A small contrastive image-text model, trained from scratch.
Model: 14.5M parameters, encoder activation geglu, encoder num experts 8, encoder patch size [4, 4], encoder widths [80, 160, 320], text encoder width 256, text encoder moe expert_choice.
Training: 4100 steps, batches of 128.
Rows from block 3 of the image encoder of a small contrastive image-text model, named by matrix and row number. Rows with one number within an expert belong to one neuron, the router's apart. Each number is 50 + 15 x the weight over its row's rms, rounded and kept within 0 to 99. All counts start at 0. After the name is the row's rms in percent of the matrix's.
Before each expert's rows are labels from the 100 images, of 14976, where the router gives the expert most weight on average: "colour at peak" is the nearest of a few named colours to the mean colour under the peak. Only what is clearly more common there than usual is listed. The data: regions of photos with short descriptions (Visual Genome).
# router: router (encoder.blocks.3.mlp.router.weight, 8x160, trained with AdamW), inputs 0-159
# gate: expert gate (encoder.blocks.3.mlp.gate, 8x80x160), inputs 0-159
# up: expert up (encoder.blocks.3.mlp.up, 8x80x160), inputs 0-159
# down: expert down (encoder.blocks.3.mlp.down, 8x160x80, transposed), outputs 0-159

# expert 1
colour at peak: pink; white
router.1 086:55 46 57 49 45 34 35 60 75 65 36 37 57 34 84 38 50 52 44 55 48 25 50 53 50 71 52 56 71 45 47 61 43 47 56 65 47 27 42 45 37 53 51 75 45 33 57 69 29 53 41 44 95 45 31 82 53 38 46 52 48 57 56 41 53 49 64 16 47 49 69 20 43 37 66 38 35 51 32 55 52 46 71 48 39 38 30 28 64 42 59 58 72 50 52 35 76 38 51 30 74 41 54 56 54 47 66 37 18 62 50 81 89 66 52 69 60 38 31 32 86 44 24 44 63 52 66 61 64 63 67 63 43 47 82 71 61 60 65 20 60 36 48 53 69 60 35 45 81 60 44 32 26 43 42 59 66 55 53 44
gate.0 107:39 66 47 53 46 46 46 64 44 75 56 41 71 33 38 39 27 43 57 49 20 23 53 64 51 45 30 37 61 51 74 61 33 61 32 79 59 42 40 57 39 65 54 47 45 19 39 33 46 57 44 63 43 53 65 45 46 42 43 44 93 60 25 48 44 54 55 49 29 49 43 46 38 70 55 55 47 47 20 54 58 44 69 39 59 25 43 44 56 84 82 33 46 50 72 53 53 53 46 25 85 25 56 67 32 51 65 83 34 66 44 52 49 58 55 31 48 60 68 38 63 41 53 42 65 55 73 38 58 50 53 50 48 26 51 56 64 20 54 38 31 51 42 65 58 65 51 41 89 42 76 84 33 26 65 59 58 59 23 29
up.0 108:65 56 40 46 19 43 47 65 40 80 43 53 65 32 42 49 46 53 49 53 42 23 66 69 42 49 27 25 29 56 56 48 45 50 33 68 65 55 44 47 50 50 57 50 41 13 27 45 47 45 44 67 57 34 58 59 50 45 50 41 86 69 47 41 27 66 54 71 27 44 42 71 61 82 43 43 57 59 23 32 39 52 38 41 61 38 25 48 38 63 78 56 60 28 69 34 50 43 61 24 93 25 63 61 39 49 67 71 48 66 46 53 68 61 50 37 59 55 43 30 45 45 54 61 66 45 64 37 49 24 33 68 58 35 67 54 67 42 75 29 38 47 39 73 56 46 80 40 75 26 70 74 56 45 55 68 65 57 29 32
down.0 101:26 49 15 56 34 53 64 60 52 62 83 55 49 47 49 33 41 38 81 37 29 63 79 30 62 31 46 46 54 36 36 42 51 62 44 79 55 29 79 48 75 24 22 60 45 45 52 43 46 60 41 63 67 32 57 34 42 44 38 53 45 65 53 55 62 53 48 47 34 39 34 57 72 48 75 29 38 27 52 59 58 32 87 57 32 45 39 55 57 45 58 59 78 36 45 58 72 33 78 25 18 53 55 55 25 59 46 44 31 41 48 68 31 68 27 33 71 67 34 47 72 50 48 35 73 32 63 64 49 73 56 49 33 49 45 55 30 44 56 40 76 54 50 38 33 47 62 49 56 46 80 46 44 80 53 65 69 57 37 56
gate.1 111:51 60 47 30 35 67 37 35 92 61 56 45 37 61 61 66 25 73 85 37 40 35 69 53 49 51 77 51 31 61 48 35 39 49 30 70 35 39 62 19 73 44 34 79 19 40 46 67 26 36 28 60 71 78 55 62 59 54 54 42 56 52 47 67 47 50 61 57 58 68 67 53 66 40 64 36 35 50 38 43 37 41 72 56 42 55 56 34 45 41 36 35 67 61 66 63 50 35 41 28 35 51 54 54 38 39 75 41 35 70 44 44 55 68 41 04 39 43 55 40 82 35 38 27 68 65 71 56 58 50 42 66 47 55 53 30 49 37 48 07 44 70 52 57 42 63 49 65 60 65 77 50 30 66 51 53 52 43 56 37
up.1 106:65 73 46 32 32 53 55 39 71 66 57 45 34 52 54 67 28 82 80 43 32 37 57 49 56 28 64 49 23 74 58 43 44 57 37 60 59 23 72 30 54 39 33 93 48 43 46 64 24 61 19 64 60 75 40 68 57 52 48 54 53 58 49 57 61 44 49 47 43 57 67 43 37 49 69 28 33 68 46 39 34 41 63 59 34 48 36 39 38 42 42 40 86 59 67 60 39 42 48 24 19 51 60 60 48 37 61 36 55 59 55 46 47 66 61 34 39 44 50 48 92 30 46 37 68 56 75 65 55 46 64 57 43 59 50 41 35 25 28 02 43 70 51 52 61 53 28 55 64 46 80 40 42 62 60 49 60 61 54 31
down.1 109:75 88 41 55 54 66 51 63 33 63 48 31 34 57 40 21 43 41 85 59 43 53 31 36 62 33 63 53 38 45 57 77 52 36 52 81 43 48 63 63 15 21 64 51 56 20 60 47 64 63 61 32 50 51 53 35 52 55 38 39 46 49 54 43 72 60 42 39 72 27 44 49 62 73 56 57 67 30 46 54 35 59 75 30 46 34 27 77 65 33 61 36 54 51 39 22 40 13 28 38 48 91 49 35 54 42 39 69 25 39 41 63 60 53 54 46 54 66 51 48 59 78 32 76 72 46 46 72 20 56 53 52 45 49 43 39 30 57 60 27 50 70 45 51 64 53 50 54 42 52 56 28 65 38 55 62 59 62 31 62
gate.2 091:68 82 52 35 49 27 23 64 50 64 48 22 30 44 46 61 45 54 44 67 67 58 34 33 63 58 63 51 55 02 47 82 49 58 33 71 51 56 58 45 25 42 44 50 56 52 29 39 47 67 66 54 62 40 46 35 54 69 72 49 60 70 22 57 62 60 59 60 34 60 54 71 50 65 55 58 37 49 78 40 46 59 45 83 26 38 25 56 45 55 67 48 57 61 26 49 26 30 33 58 22 38 38 32 58 40 34 56 63 58 44 44 34 42 73 68 31 58 58 67 58 33 54 27 81 62 43 46 68 25 45 30 45 50 69 62 46 48 35 70 48 29 58 41 34 53 39 43 58 59 68 89 48 55 72 25 44 47 56 32
up.2 091:56 87 50 62 52 42 37 56 39 53 67 14 64 75 41 69 53 70 59 28 51 32 39 38 54 44 45 33 48 19 81 60 28 41 44 50 25 76 64 62 65 44 38 78 17 68 38 43 36 40 48 38 63 77 33 66 68 68 70 50 53 38 59 56 46 33 41 55 51 56 52 40 23 58 45 40 41 56 39 45 49 53 70 48 57 61 64 55 40 51 56 48 71 80 36 58 22 49 32 42 63 64 49 29 46 55 42 69 60 26 56 41 47 43 40 38 19 53 47 48 63 47 47 67 81 72 64 62 38 36 95 44 43 46 72 43 60 44 12 44 59 55 47 68 41 62 67 41 44 46 41 49 31 40 47 51 59 64 61 12
down.2 086:52 40 56 65 38 43 49 45 53 42 68 50 54 61 59 59 48 54 58 62 19 65 50 36 38 36 45 51 29 52 48 67 47 27 82 38 46 50 52 51 33 44 57 30 35 49 57 49 71 57 54 74 46 68 56 71 70 66 46 37 65 34 27 41 98 39 17 33 55 57 37 25 42 28 50 59 45 37 40 49 20 52 55 44 84 42 71 37 46 47 23 46 30 53 38 69 26 59 60 16 36 34 47 58 32 23 66 80 72 27 65 63 58 51 69 61 46 66 66 48 27 66 54 63 64 58 47 42 51 41 61 30 40 65 55 30 42 84 49 69 40 68 51 48 60 54 33 42 71 53 75 31 52 52 49 31 85 48 52 53

# expert 0
colour at peak: grey
router.0 090:60 49 57 80 56 50 58 65 56 46 58 59 54 24 27 44 74 57 78 82 56 28 61 33 81 50 27 55 44 61 56 40 35 69 60 46 26 61 76 40 59 53 75 66 27 69 57 52 36 61 50 53 67 22 54 42 49 46 46 64 88 73 53 41 34 71 26 36 58 69 47 36 37 65 69 44 37 46 55 58 53 55 63 36 23 52 26 12 29 61 57 77 46 60 38 91 35 43 31 24 32 38 36 82 49 38 60 42 61 70 41 45 59 64 41 55 67 62 36 47 48 22 59 52 63 49 37 76 49 32 54 44 49 60 59 63 59 54 46 21 56 56 32 41 66 48 60 71 68 40 57 44 44 50 54 60 38 46 52 38
gate.0 088:36 61 31 50 69 75 51 44 32 72 31 38 61 78 47 29 79 36 64 56 40 39 55 49 38 55 24 76 62 34 37 29 74 51 37 52 30 37 49 49 47 51 44 41 24 35 44 59 75 52 70 65 84 55 55 66 66 50 22 73 66 41 74 53 44 66 34 66 52 65 20 56 21 44 62 69 41 40 49 41 47 62 40 56 53 52 54 77 65 60 47 60 37 38 39 49 29 46 51 31 35 35 47 45 30 54 41 44 54 55 38 46 59 52 82 39 52 66 22 39 41 67 40 31 57 69 31 39 48 38 63 21 39 40 62 51 65 45 69 57 70 57 71 16 59 82 56 34 62 29 27 63 43 34 49 62 70 57 66 62
up.0 094:64 26 71 53 58 54 33 60 67 46 67 62 57 38 50 55 44 80 56 53 20 65 50 59 55 46 46 53 28 42 45 62 43 37 77 81 35 33 67 50 55 60 44 63 62 37 36 60 49 28 67 50 44 40 24 43 35 28 36 30 44 28 53 85 59 62 50 49 55 39 47 68 61 34 56 47 36 80 26 54 33 29 46 65 72 61 39 38 59 46 55 66 40 48 66 67 39 44 28 75 49 70 39 55 55 50 57 36 52 29 71 46 54 39 58 66 46 61 99 82 47 46 42 23 55 67 56 50 29 48 27 75 55 54 51 62 56 38 54 38 33 45 32 28 65 47 52 03 34 64 70 41 52 71 51 38 59 25 59 32
down.0 101:58 54 31 61 25 47 47 57 55 64 33 52 63 55 46 12 52 27 42 43 50 70 54 49 33 46 53 73 51 82 77 37 61 52 32 62 42 50 32 36 35 56 37 28 51 65 50 32 57 34 37 84 50 75 39 51 38 47 69 41 96 61 42 25 66 51 34 54 48 48 46 37 62 67 35 54 41 59 59 44 68 53 68 34 32 41 61 50 17 54 37 51 44 40 59 66 45 55 49 34 20 38 44 53 58 41 33 84 70 54 32 50 76 61 64 82 34 68 56 64 45 51 38 61 54 34 62 56 17 55 36 49 34 59 36 45 51 58 70 63 79 34 42 35 60 65 46 64 72 28 45 51 24 56 42 56 34 31 83 63
gate.1 108:38 50 49 51 47 62 38 59 24 38 44 76 50 56 66 60 81 56 57 38 50 70 55 50 57 34 64 49 59 84 27 30 33 51 30 49 58 56 53 84 57 52 52 50 52 34 63 40 76 37 36 41 50 56 75 74 54 66 65 65 32 69 33 47 65 44 49 43 61 43 63 66 40 17 67 56 51 40 26 34 74 43 28 17 21 21 76 42 21 51 42 78 36 32 33 46 40 42 48 56 25 30 46 43 52 77 54 57 47 52 73 62 53 47 52 78 49 57 53 35 60 57 38 83 50 46 64 44 53 51 60 30 40 38 55 67 71 53 23 59 71 40 56 64 58 37 09 30 69 34 40 54 41 33 50 64 43 53 46 55
up.1 104:13 53 42 50 44 51 62 73 15 49 65 59 64 50 60 71 69 67 62 52 33 70 51 57 55 51 69 49 46 80 54 37 44 41 40 35 59 31 44 65 44 43 44 81 31 30 66 34 58 40 55 33 48 63 76 87 55 38 57 66 51 58 49 55 65 46 61 43 63 36 57 69 42 14 40 34 16 45 23 63 57 32 40 49 53 48 59 52 51 51 32 44 25 26 48 45 54 54 47 38 36 55 44 55 63 66 37 66 39 35 65 54 88 50 43 77 57 68 46 28 40 41 35 53 34 56 77 29 51 50 31 67 39 29 64 49 79 48 17 36 50 44 51 69 73 53 36 43 63 48 61 29 22 60 43 43 53 77 75 48
down.1 105:81 68 60 50 35 55 39 75 65 26 54 48 40 44 37 56 33 53 61 30 62 45 78 60 52 48 43 78 49 55 49 53 53 25 39 17 53 77 67 34 34 73 35 35 42 52 16 66 46 07 50 47 26 51 51 35 66 79 57 51 42 35 62 56 62 50 52 59 24 38 61 67 41 50 42 49 55 53 69 58 57 26 62 40 35 42 60 76 27 40 74 46 62 31 56 36 19 58 56 34 57 71 58 47 67 47 38 52 36 43 73 37 30 34 51 39 60 61 45 38 67 50 70 61 64 54 43 60 44 46 45 55 73 44 65 53 59 40 46 59 66 32 45 35 44 20 31 71 57 93 70 47 42 39 34 19 56 60 49 67
gate.2 120:65 99 45 77 45 43 32 34 45 61 37 77 26 40 38 39 39 43 37 46 66 39 43 65 60 54 39 70 61 64 57 40 53 53 71 44 37 48 49 54 18 28 61 54 43 63 45 53 25 38 60 59 37 53 38 53 41 27 51 39 59 70 54 66 63 41 44 56 58 41 44 48 32 68 51 47 48 70 55 51 76 76 18 21 60 29 58 28 48 87 60 92 61 60 57 62 53 41 23 60 41 37 37 60 60 25 57 72 59 63 25 34 40 31 39 37 66 40 65 61 34 54 61 60 49 43 45 64 39 24 22 58 45 24 88 45 45 50 29 48 44 60 58 57 58 57 46 55 58 69 53 35 79 58 53 42 25 57 48 51
up.2 117:56 94 56 65 40 56 36 22 61 57 53 70 36 39 50 35 50 32 33 43 59 41 76 73 64 60 40 75 53 51 65 44 55 62 80 35 33 40 38 39 31 43 57 39 36 73 39 40 48 41 38 54 46 26 36 49 63 47 65 60 54 47 49 50 41 43 54 49 58 31 55 50 51 40 53 73 32 62 59 39 70 80 33 03 44 25 53 63 59 80 78 71 65 63 54 71 54 36 30 58 48 32 49 50 54 19 28 57 37 54 41 30 57 10 17 59 77 49 34 71 37 54 52 82 59 39 51 63 43 27 21 49 61 44 65 47 51 54 44 51 44 47 46 40 59 67 54 67 34 61 52 48 77 51 68 51 35 42 49 40
down.2 109:38 38 39 51 37 50 52 42 41 71 63 31 43 63 81 29 65 70 57 41 53 46 62 27 52 58 76 35 49 73 68 76 52 39 26 18 30 49 62 53 37 75 50 68 59 42 59 60 33 29 42 44 40 19 52 37 63 52 55 39 41 49 68 49 78 77 11 43 67 10 54 49 25 31 45 50 43 40 42 60 58 54 48 42 52 65 64 77 54 25 56 37 41 44 53 42 63 36 63 43 47 71 63 55 78 58 31 48 17 71 71 39 43 50 49 38 56 50 35 25 63 60 32 70 43 60 57 53 22 50 69 51 68 32 63 49 45 62 47 63 42 56 51 72 56 71 39 30 42 70 49 34 52 61 25 30 61 59 53 78

# expert 5
colour at peak: grey
router.5 095:61 58 38 59 85 29 32 69 54 48 67 40 37 41 47 45 75 46 47 61 32 42 26 32 54 60 38 34 27 64 56 63 60 41 53 59 37 53 70 50 60 63 51 48 30 46 56 67 59 50 69 42 58 52 48 73 21 58 34 65 64 21 28 39 54 32 29 62 69 70 56 44 41 48 72 38 75 37 45 76 46 44 55 64 40 71 77 08 67 77 31 16 45 47 27 66 40 32 43 49 60 39 37 54 51 52 60 59 37 41 54 30 61 24 89 70 71 55 68 29 20 74 44 37 42 67 49 56 43 51 60 67 58 59 33 59 57 59 43 37 68 58 45 32 51 46 62 56 38 42 41 33 64 50 14 33 56 55 56 53
gate.0 101:65 80 25 18 51 84 44 35 61 53 23 44 34 50 60 52 55 53 56 55 49 58 28 40 23 60 61 40 57 33 35 49 51 51 12 38 42 47 89 63 52 52 40 68 49 53 53 44 58 30 49 56 09 44 48 40 46 59 46 59 37 26 58 41 44 46 53 62 51 45 52 69 55 79 61 43 52 48 52 62 48 75 56 71 54 43 67 52 75 43 27 59 30 45 41 71 51 13 34 63 30 42 47 30 66 78 58 77 73 49 60 21 61 26 46 70 56 51 27 57 48 55 21 49 71 73 52 21 54 64 47 39 41 55 58 51 65 68 40 37 74 49 74 34 48 72 52 27 60 38 50 55 64 47 41 39 33 63 62 60
up.0 102:63 77 57 41 28 55 47 42 33 40 00 51 40 56 42 28 45 28 56 59 51 41 74 62 50 64 51 54 34 56 49 70 28 68 53 48 39 33 53 66 61 80 38 67 45 50 53 33 55 51 54 36 41 51 39 70 30 57 62 38 76 55 58 66 74 38 68 39 48 62 27 49 29 51 40 53 29 58 24 40 49 78 78 39 55 22 66 41 49 31 68 64 28 48 44 80 40 48 38 27 67 44 36 41 50 68 51 55 20 43 24 29 47 49 66 81 35 45 56 48 65 45 34 28 32 69 62 63 41 64 45 39 34 56 46 52 40 67 62 33 68 40 77 67 50 55 34 53 71 65 71 34 53 66 66 60 31 41 69 64
down.0 094:46 59 36 44 54 65 51 66 66 61 28 52 64 73 60 50 29 71 50 66 31 56 45 43 42 48 38 64 69 52 44 40 55 55 74 53 57 67 34 32 12 52 62 38 34 58 55 42 50 31 38 41 38 49 46 61 77 53 43 59 38 76 59 46 60 50 78 39 59 32 50 54 58 36 60 31 83 68 45 55 23 33 32 66 57 42 58 34 41 67 41 61 46 38 37 61 52 60 50 65 30 58 49 18 51 73 45 47 66 58 24 42 57 39 67 14 56 52 64 26 36 24 67 59 30 17 65 26 67 68 55 44 67 85 50 40 65 82 68 30 36 40 68 64 25 71 66 25 65 59 53 34 50 49 42 29 45 31 59 48
gate.1 104:41 49 48 29 50 57 42 13 39 49 32 93 62 66 53 26 54 32 43 65 39 72 53 41 42 41 39 80 43 61 35 65 85 62 36 56 37 77 46 70 40 27 54 51 58 43 45 39 71 82 37 46 39 46 27 66 62 59 66 60 42 61 37 50 45 47 58 70 66 73 49 69 49 57 55 35 72 38 43 45 56 76 12 47 35 28 57 07 59 64 44 49 44 32 52 64 37 52 43 66 30 39 32 23 55 47 56 48 73 44 71 46 71 25 36 55 56 85 89 26 44 43 63 67 24 47 39 43 48 60 63 55 42 41 42 51 45 45 58 46 60 51 33 58 50 53 43 70 48 54 56 47 47 39 30 59 58 60 33 41
up.1 100:63 40 59 61 56 52 48 73 53 59 63 20 33 51 46 65 45 57 60 37 64 35 44 32 79 45 63 47 51 31 54 30 49 48 56 29 51 31 35 64 44 45 51 68 61 53 46 35 32 27 55 45 64 61 63 42 38 40 37 41 48 59 89 33 42 52 56 34 27 18 50 53 58 57 49 49 37 57 66 53 54 25 74 59 45 83 08 59 44 18 39 47 66 72 46 27 67 35 83 41 58 58 54 51 40 70 33 41 35 30 35 37 43 82 68 48 37 37 29 51 41 60 50 24 84 58 46 53 59 41 49 51 59 34 59 58 77 64 40 62 39 54 80 43 60 42 64 59 40 52 53 57 76 52 82 27 28 46 68 78
down.1 106:48 55 64 50 27 69 34 44 48 48 29 65 26 55 41 59 32 33 41 35 41 34 55 69 36 39 45 44 78 25 64 52 64 85 62 56 55 77 36 70 29 51 49 27 44 76 24 26 55 45 50 57 81 29 42 59 54 60 61 46 37 56 50 58 42 54 56 75 47 46 42 73 53 48 80 75 58 42 53 59 56 60 32 43 92 66 53 32 47 72 74 35 66 33 36 54 43 30 60 51 44 46 53 50 61 39 60 61 35 45 30 59 28 63 14 55 52 43 50 63 42 27 44 46 55 25 70 86 32 32 47 37 60 26 42 30 31 79 30 55 54 53 48 64 48 32 67 69 75 46 44 62 39 57 45 36 73 52 47 48
gate.2 105:60 88 62 95 33 29 58 32 36 33 52 89 26 46 34 38 57 48 02 56 30 34 26 56 47 38 39 57 57 42 49 49 58 54 62 61 35 59 55 65 36 53 49 46 76 48 32 58 44 63 50 35 53 18 58 68 58 35 48 51 66 50 58 55 71 51 46 48 48 36 60 40 54 38 56 64 66 45 57 58 62 48 96 56 48 45 81 40 37 66 42 32 51 49 52 45 13 57 42 75 47 60 44 74 33 48 44 67 66 69 44 65 52 24 43 43 37 65 64 64 49 44 37 41 55 70 44 34 61 62 27 42 10 28 51 66 35 60 20 45 57 66 53 44 23 51 57 50 59 61 48 65 53 43 69 38 47 53 50 57
up.2 100:59 66 46 74 34 42 71 27 48 39 63 68 69 29 17 53 63 54 22 48 29 63 56 68 55 54 56 52 44 63 51 43 53 76 79 61 61 58 71 42 53 44 34 60 75 60 33 35 51 56 70 29 49 35 44 76 64 46 63 43 82 49 52 39 80 37 45 57 32 56 56 63 41 53 48 49 70 29 52 43 41 23 89 63 37 27 57 35 41 43 45 28 24 40 48 45 43 47 61 64 39 73 47 58 45 53 46 54 58 54 25 54 73 60 55 40 50 57 46 74 31 44 32 58 61 62 42 48 67 63 45 53 27 16 62 65 31 17 30 31 44 58 47 46 27 43 52 24 57 58 39 86 63 32 81 52 33 46 44 62
down.2 100:55 31 26 35 51 55 40 53 58 75 17 36 49 54 40 82 34 56 63 37 64 58 54 28 59 32 58 83 49 46 34 67 65 59 43 74 51 34 06 45 31 59 37 56 62 48 55 45 60 59 76 68 47 62 38 30 53 38 32 46 76 57 42 48 45 57 23 47 39 50 88 37 60 68 75 36 32 56 52 35 51 59 63 38 47 42 46 72 62 86 47 32 46 32 66 55 61 67 31 46 69 71 59 61 55 08 53 67 58 44 39 46 71 51 21 37 36 78 46 42 82 36 60 55 45 48 40 56 49 22 29 47 52 59 55 53 71 58 49 37 44 48 42 42 54 35 64 47 41 28 62 52 45 50 76 32 65 56 42 34

# expert 2
colour at peak: black
router.2 157:66 58 35 19 55 38 54 45 32 61 46 61 55 33 34 72 47 68 31 47 69 38 84 61 42 29 49 49 36 69 66 46 45 55 33 36 86 38 51 31 50 63 53 27 55 55 20 37 54 29 59 43 35 40 55 58 54 51 59 33 34 62 41 48 67 47 53 28 56 45 41 54 67 32 22 44 29 83 29 57 64 61 23 43 36 52 56 53 53 64 30 75 82 66 56 39 65 56 59 38 55 57 57 46 39 67 30 63 61 21 54 25 30 66 30 28 46 61 51 44 55 59 71 31 41 70 73 45 51 65 22 71 54 45 45 37 25 51 39 58 32 56 43 59 55 51 23 68 34 65 68 40 59 84 61 44 61 63 37 77
gate.0 101:06 22 52 40 58 39 66 36 40 44 43 65 37 66 52 39 45 43 69 35 76 39 36 69 54 60 63 55 29 53 45 22 50 51 40 50 30 46 38 67 40 67 66 71 75 75 71 58 51 64 45 41 44 56 59 49 56 31 47 60 66 22 45 56 41 39 35 45 60 47 62 36 59 54 78 50 52 44 32 60 42 09 65 76 59 43 60 58 58 65 64 12 36 26 41 62 66 28 25 56 55 43 18 63 51 53 62 23 36 55 58 77 56 46 51 57 35 30 25 69 75 54 58 65 46 65 36 55 59 56 65 55 62 76 42 67 69 47 39 54 56 48 54 42 48 39 58 23 52 40 25 76 52 63 23 39 74 49 40 59
up.0 099:65 61 67 63 41 52 44 37 51 48 77 42 51 39 65 60 51 67 61 63 37 55 73 25 50 09 50 50 54 43 61 67 38 41 35 35 53 48 59 50 67 49 45 34 55 40 52 54 55 35 47 66 67 58 45 52 44 48 51 60 56 45 23 56 67 59 19 58 38 48 24 78 06 38 39 56 73 51 64 61 32 68 36 13 68 40 60 53 29 35 57 87 69 64 42 43 44 82 96 53 50 62 59 32 31 47 47 73 52 39 31 49 39 46 33 55 54 64 58 45 21 61 68 48 56 43 64 51 23 44 16 37 40 47 67 38 71 21 56 42 53 68 58 51 45 58 61 52 40 48 77 42 62 30 57 62 61 33 40 31
down.0 115:56 66 43 44 48 42 49 64 43 59 49 46 55 34 69 33 53 55 50 41 49 70 51 53 46 33 57 54 56 26 37 29 60 55 19 62 39 20 69 70 62 74 32 31 37 59 61 85 40 62 40 65 32 27 46 42 57 00 33 60 59 32 42 31 41 58 32 49 38 64 43 56 37 53 41 42 50 25 48 39 39 37 54 48 42 77 50 59 36 63 88 72 38 53 29 65 70 60 33 62 60 57 36 59 54 48 59 71 36 83 64 46 29 47 46 69 57 60 59 38 32 66 59 54 54 82 65 34 62 49 20 36 56 64 50 44 39 58 58 59 69 41 46 47 59 66 50 14 34 60 51 34 62 74 27 62 35 58 69 67
gate.1 104:56 45 46 63 53 71 55 43 58 26 75 51 37 29 71 30 63 71 44 43 45 32 36 71 67 56 52 39 51 39 30 51 51 40 67 58 41 71 30 73 11 40 52 67 61 57 49 13 47 72 71 77 28 93 57 45 48 75 36 63 65 55 50 67 60 50 54 48 59 64 60 37 49 48 62 57 66 50 55 45 55 43 44 46 50 50 27 60 42 22 51 16 32 44 67 42 46 40 51 62 37 40 57 52 56 18 68 54 35 77 44 67 57 32 73 30 81 20 50 63 75 57 43 51 59 39 42 41 49 31 45 40 46 39 43 81 72 51 58 38 55 37 67 39 44 38 50 33 47 43 37 51 46 36 29 32 41 37 91 51
up.1 100:61 56 82 60 37 36 81 68 31 51 38 36 60 46 86 38 65 25 48 57 45 40 32 63 63 53 51 40 52 41 29 63 57 24 47 54 34 52 39 32 46 63 43 55 43 34 41 42 81 56 61 60 43 52 33 60 65 38 30 80 36 52 48 55 69 44 70 10 78 50 72 74 28 66 53 48 78 42 25 61 52 43 67 53 47 58 49 34 61 37 67 42 73 31 53 67 34 47 63 45 18 30 43 32 59 45 76 55 38 44 50 53 47 28 44 52 46 60 51 63 51 67 33 48 28 34 16 45 44 50 41 59 35 37 39 36 95 66 81 64 46 44 71 36 40 34 63 49 57 41 47 42 51 30 42 60 56 57 62 65
down.1 104:78 70 60 62 82 61 66 29 49 57 31 36 73 42 78 25 34 64 31 61 65 59 39 57 62 40 43 34 55 59 49 54 32 35 38 63 57 39 47 58 36 42 55 32 57 30 17 55 66 72 64 54 71 19 38 52 58 42 57 43 29 64 32 52 71 44 49 39 17 58 40 49 52 42 58 47 52 65 46 39 45 70 64 39 58 62 75 93 62 59 63 77 43 56 28 32 86 48 39 53 37 36 65 63 58 59 52 45 39 26 68 45 60 26 24 45 67 55 67 51 47 64 64 32 44 29 53 59 31 50 55 54 49 44 46 43 50 72 17 35 67 60 58 38 68 43 20 32 29 41 46 43 50 64 52 61 33 51 60 21
gate.2 107:30 56 42 42 41 47 53 39 85 73 28 55 35 60 33 19 33 20 49 56 26 46 33 41 43 54 60 57 55 52 16 47 54 40 54 63 59 77 36 39 78 58 62 60 41 44 73 89 64 83 35 46 59 44 50 45 71 48 32 39 44 76 44 49 36 33 49 83 53 52 56 30 56 32 67 84 62 59 50 56 64 43 57 44 65 58 42 30 42 48 63 39 38 57 71 31 37 39 44 39 50 58 44 84 37 37 76 75 81 61 40 52 54 38 52 67 54 76 39 47 32 43 28 45 37 57 42 49 71 63 45 59 62 28 25 51 55 33 46 39 38 50 44 32 50 36 60 47 20 66 44 70 45 45 52 48 69 81 41 48
up.2 098:46 58 40 51 57 62 77 38 41 44 64 76 45 54 34 62 49 39 24 25 46 44 34 77 53 46 45 44 54 37 80 52 56 67 53 67 52 38 58 25 43 68 67 36 71 59 40 89 38 39 69 27 38 74 64 31 60 46 29 72 71 66 33 74 61 38 63 42 55 51 48 35 36 36 59 72 75 31 45 33 60 39 08 50 44 75 57 41 68 51 35 34 46 73 46 33 32 64 25 61 59 53 30 32 52 51 43 48 38 33 49 52 25 53 63 58 67 69 54 79 71 61 52 31 67 57 41 38 58 32 45 35 31 51 28 46 62 77 34 58 27 64 31 35 31 64 69 52 34 41 52 62 64 54 65 39 40 60 39 53
down.2 100:29 36 70 24 59 45 71 21 42 54 45 63 44 74 68 84 49 65 44 66 66 64 56 67 49 53 36 29 60 29 38 46 50 30 41 46 31 31 70 47 78 47 46 60 35 46 62 35 80 68 53 52 59 34 70 59 49 40 50 37 40 35 61 29 78 49 61 50 38 62 77 40 52 53 69 37 59 38 32 69 71 33 30 61 66 41 58 54 38 65 53 32 26 64 63 22 61 45 53 09 40 44 46 45 53 21 66 51 53 48 21 51 58 60 61 36 51 75 42 47 49 21 50 41 47 83 57 58 20 41 38 48 47 61 46 52 59 55 55 56 64 56 74 34 65 50 25 40 48 65 58 34 59 64 38 47 21 56 40 89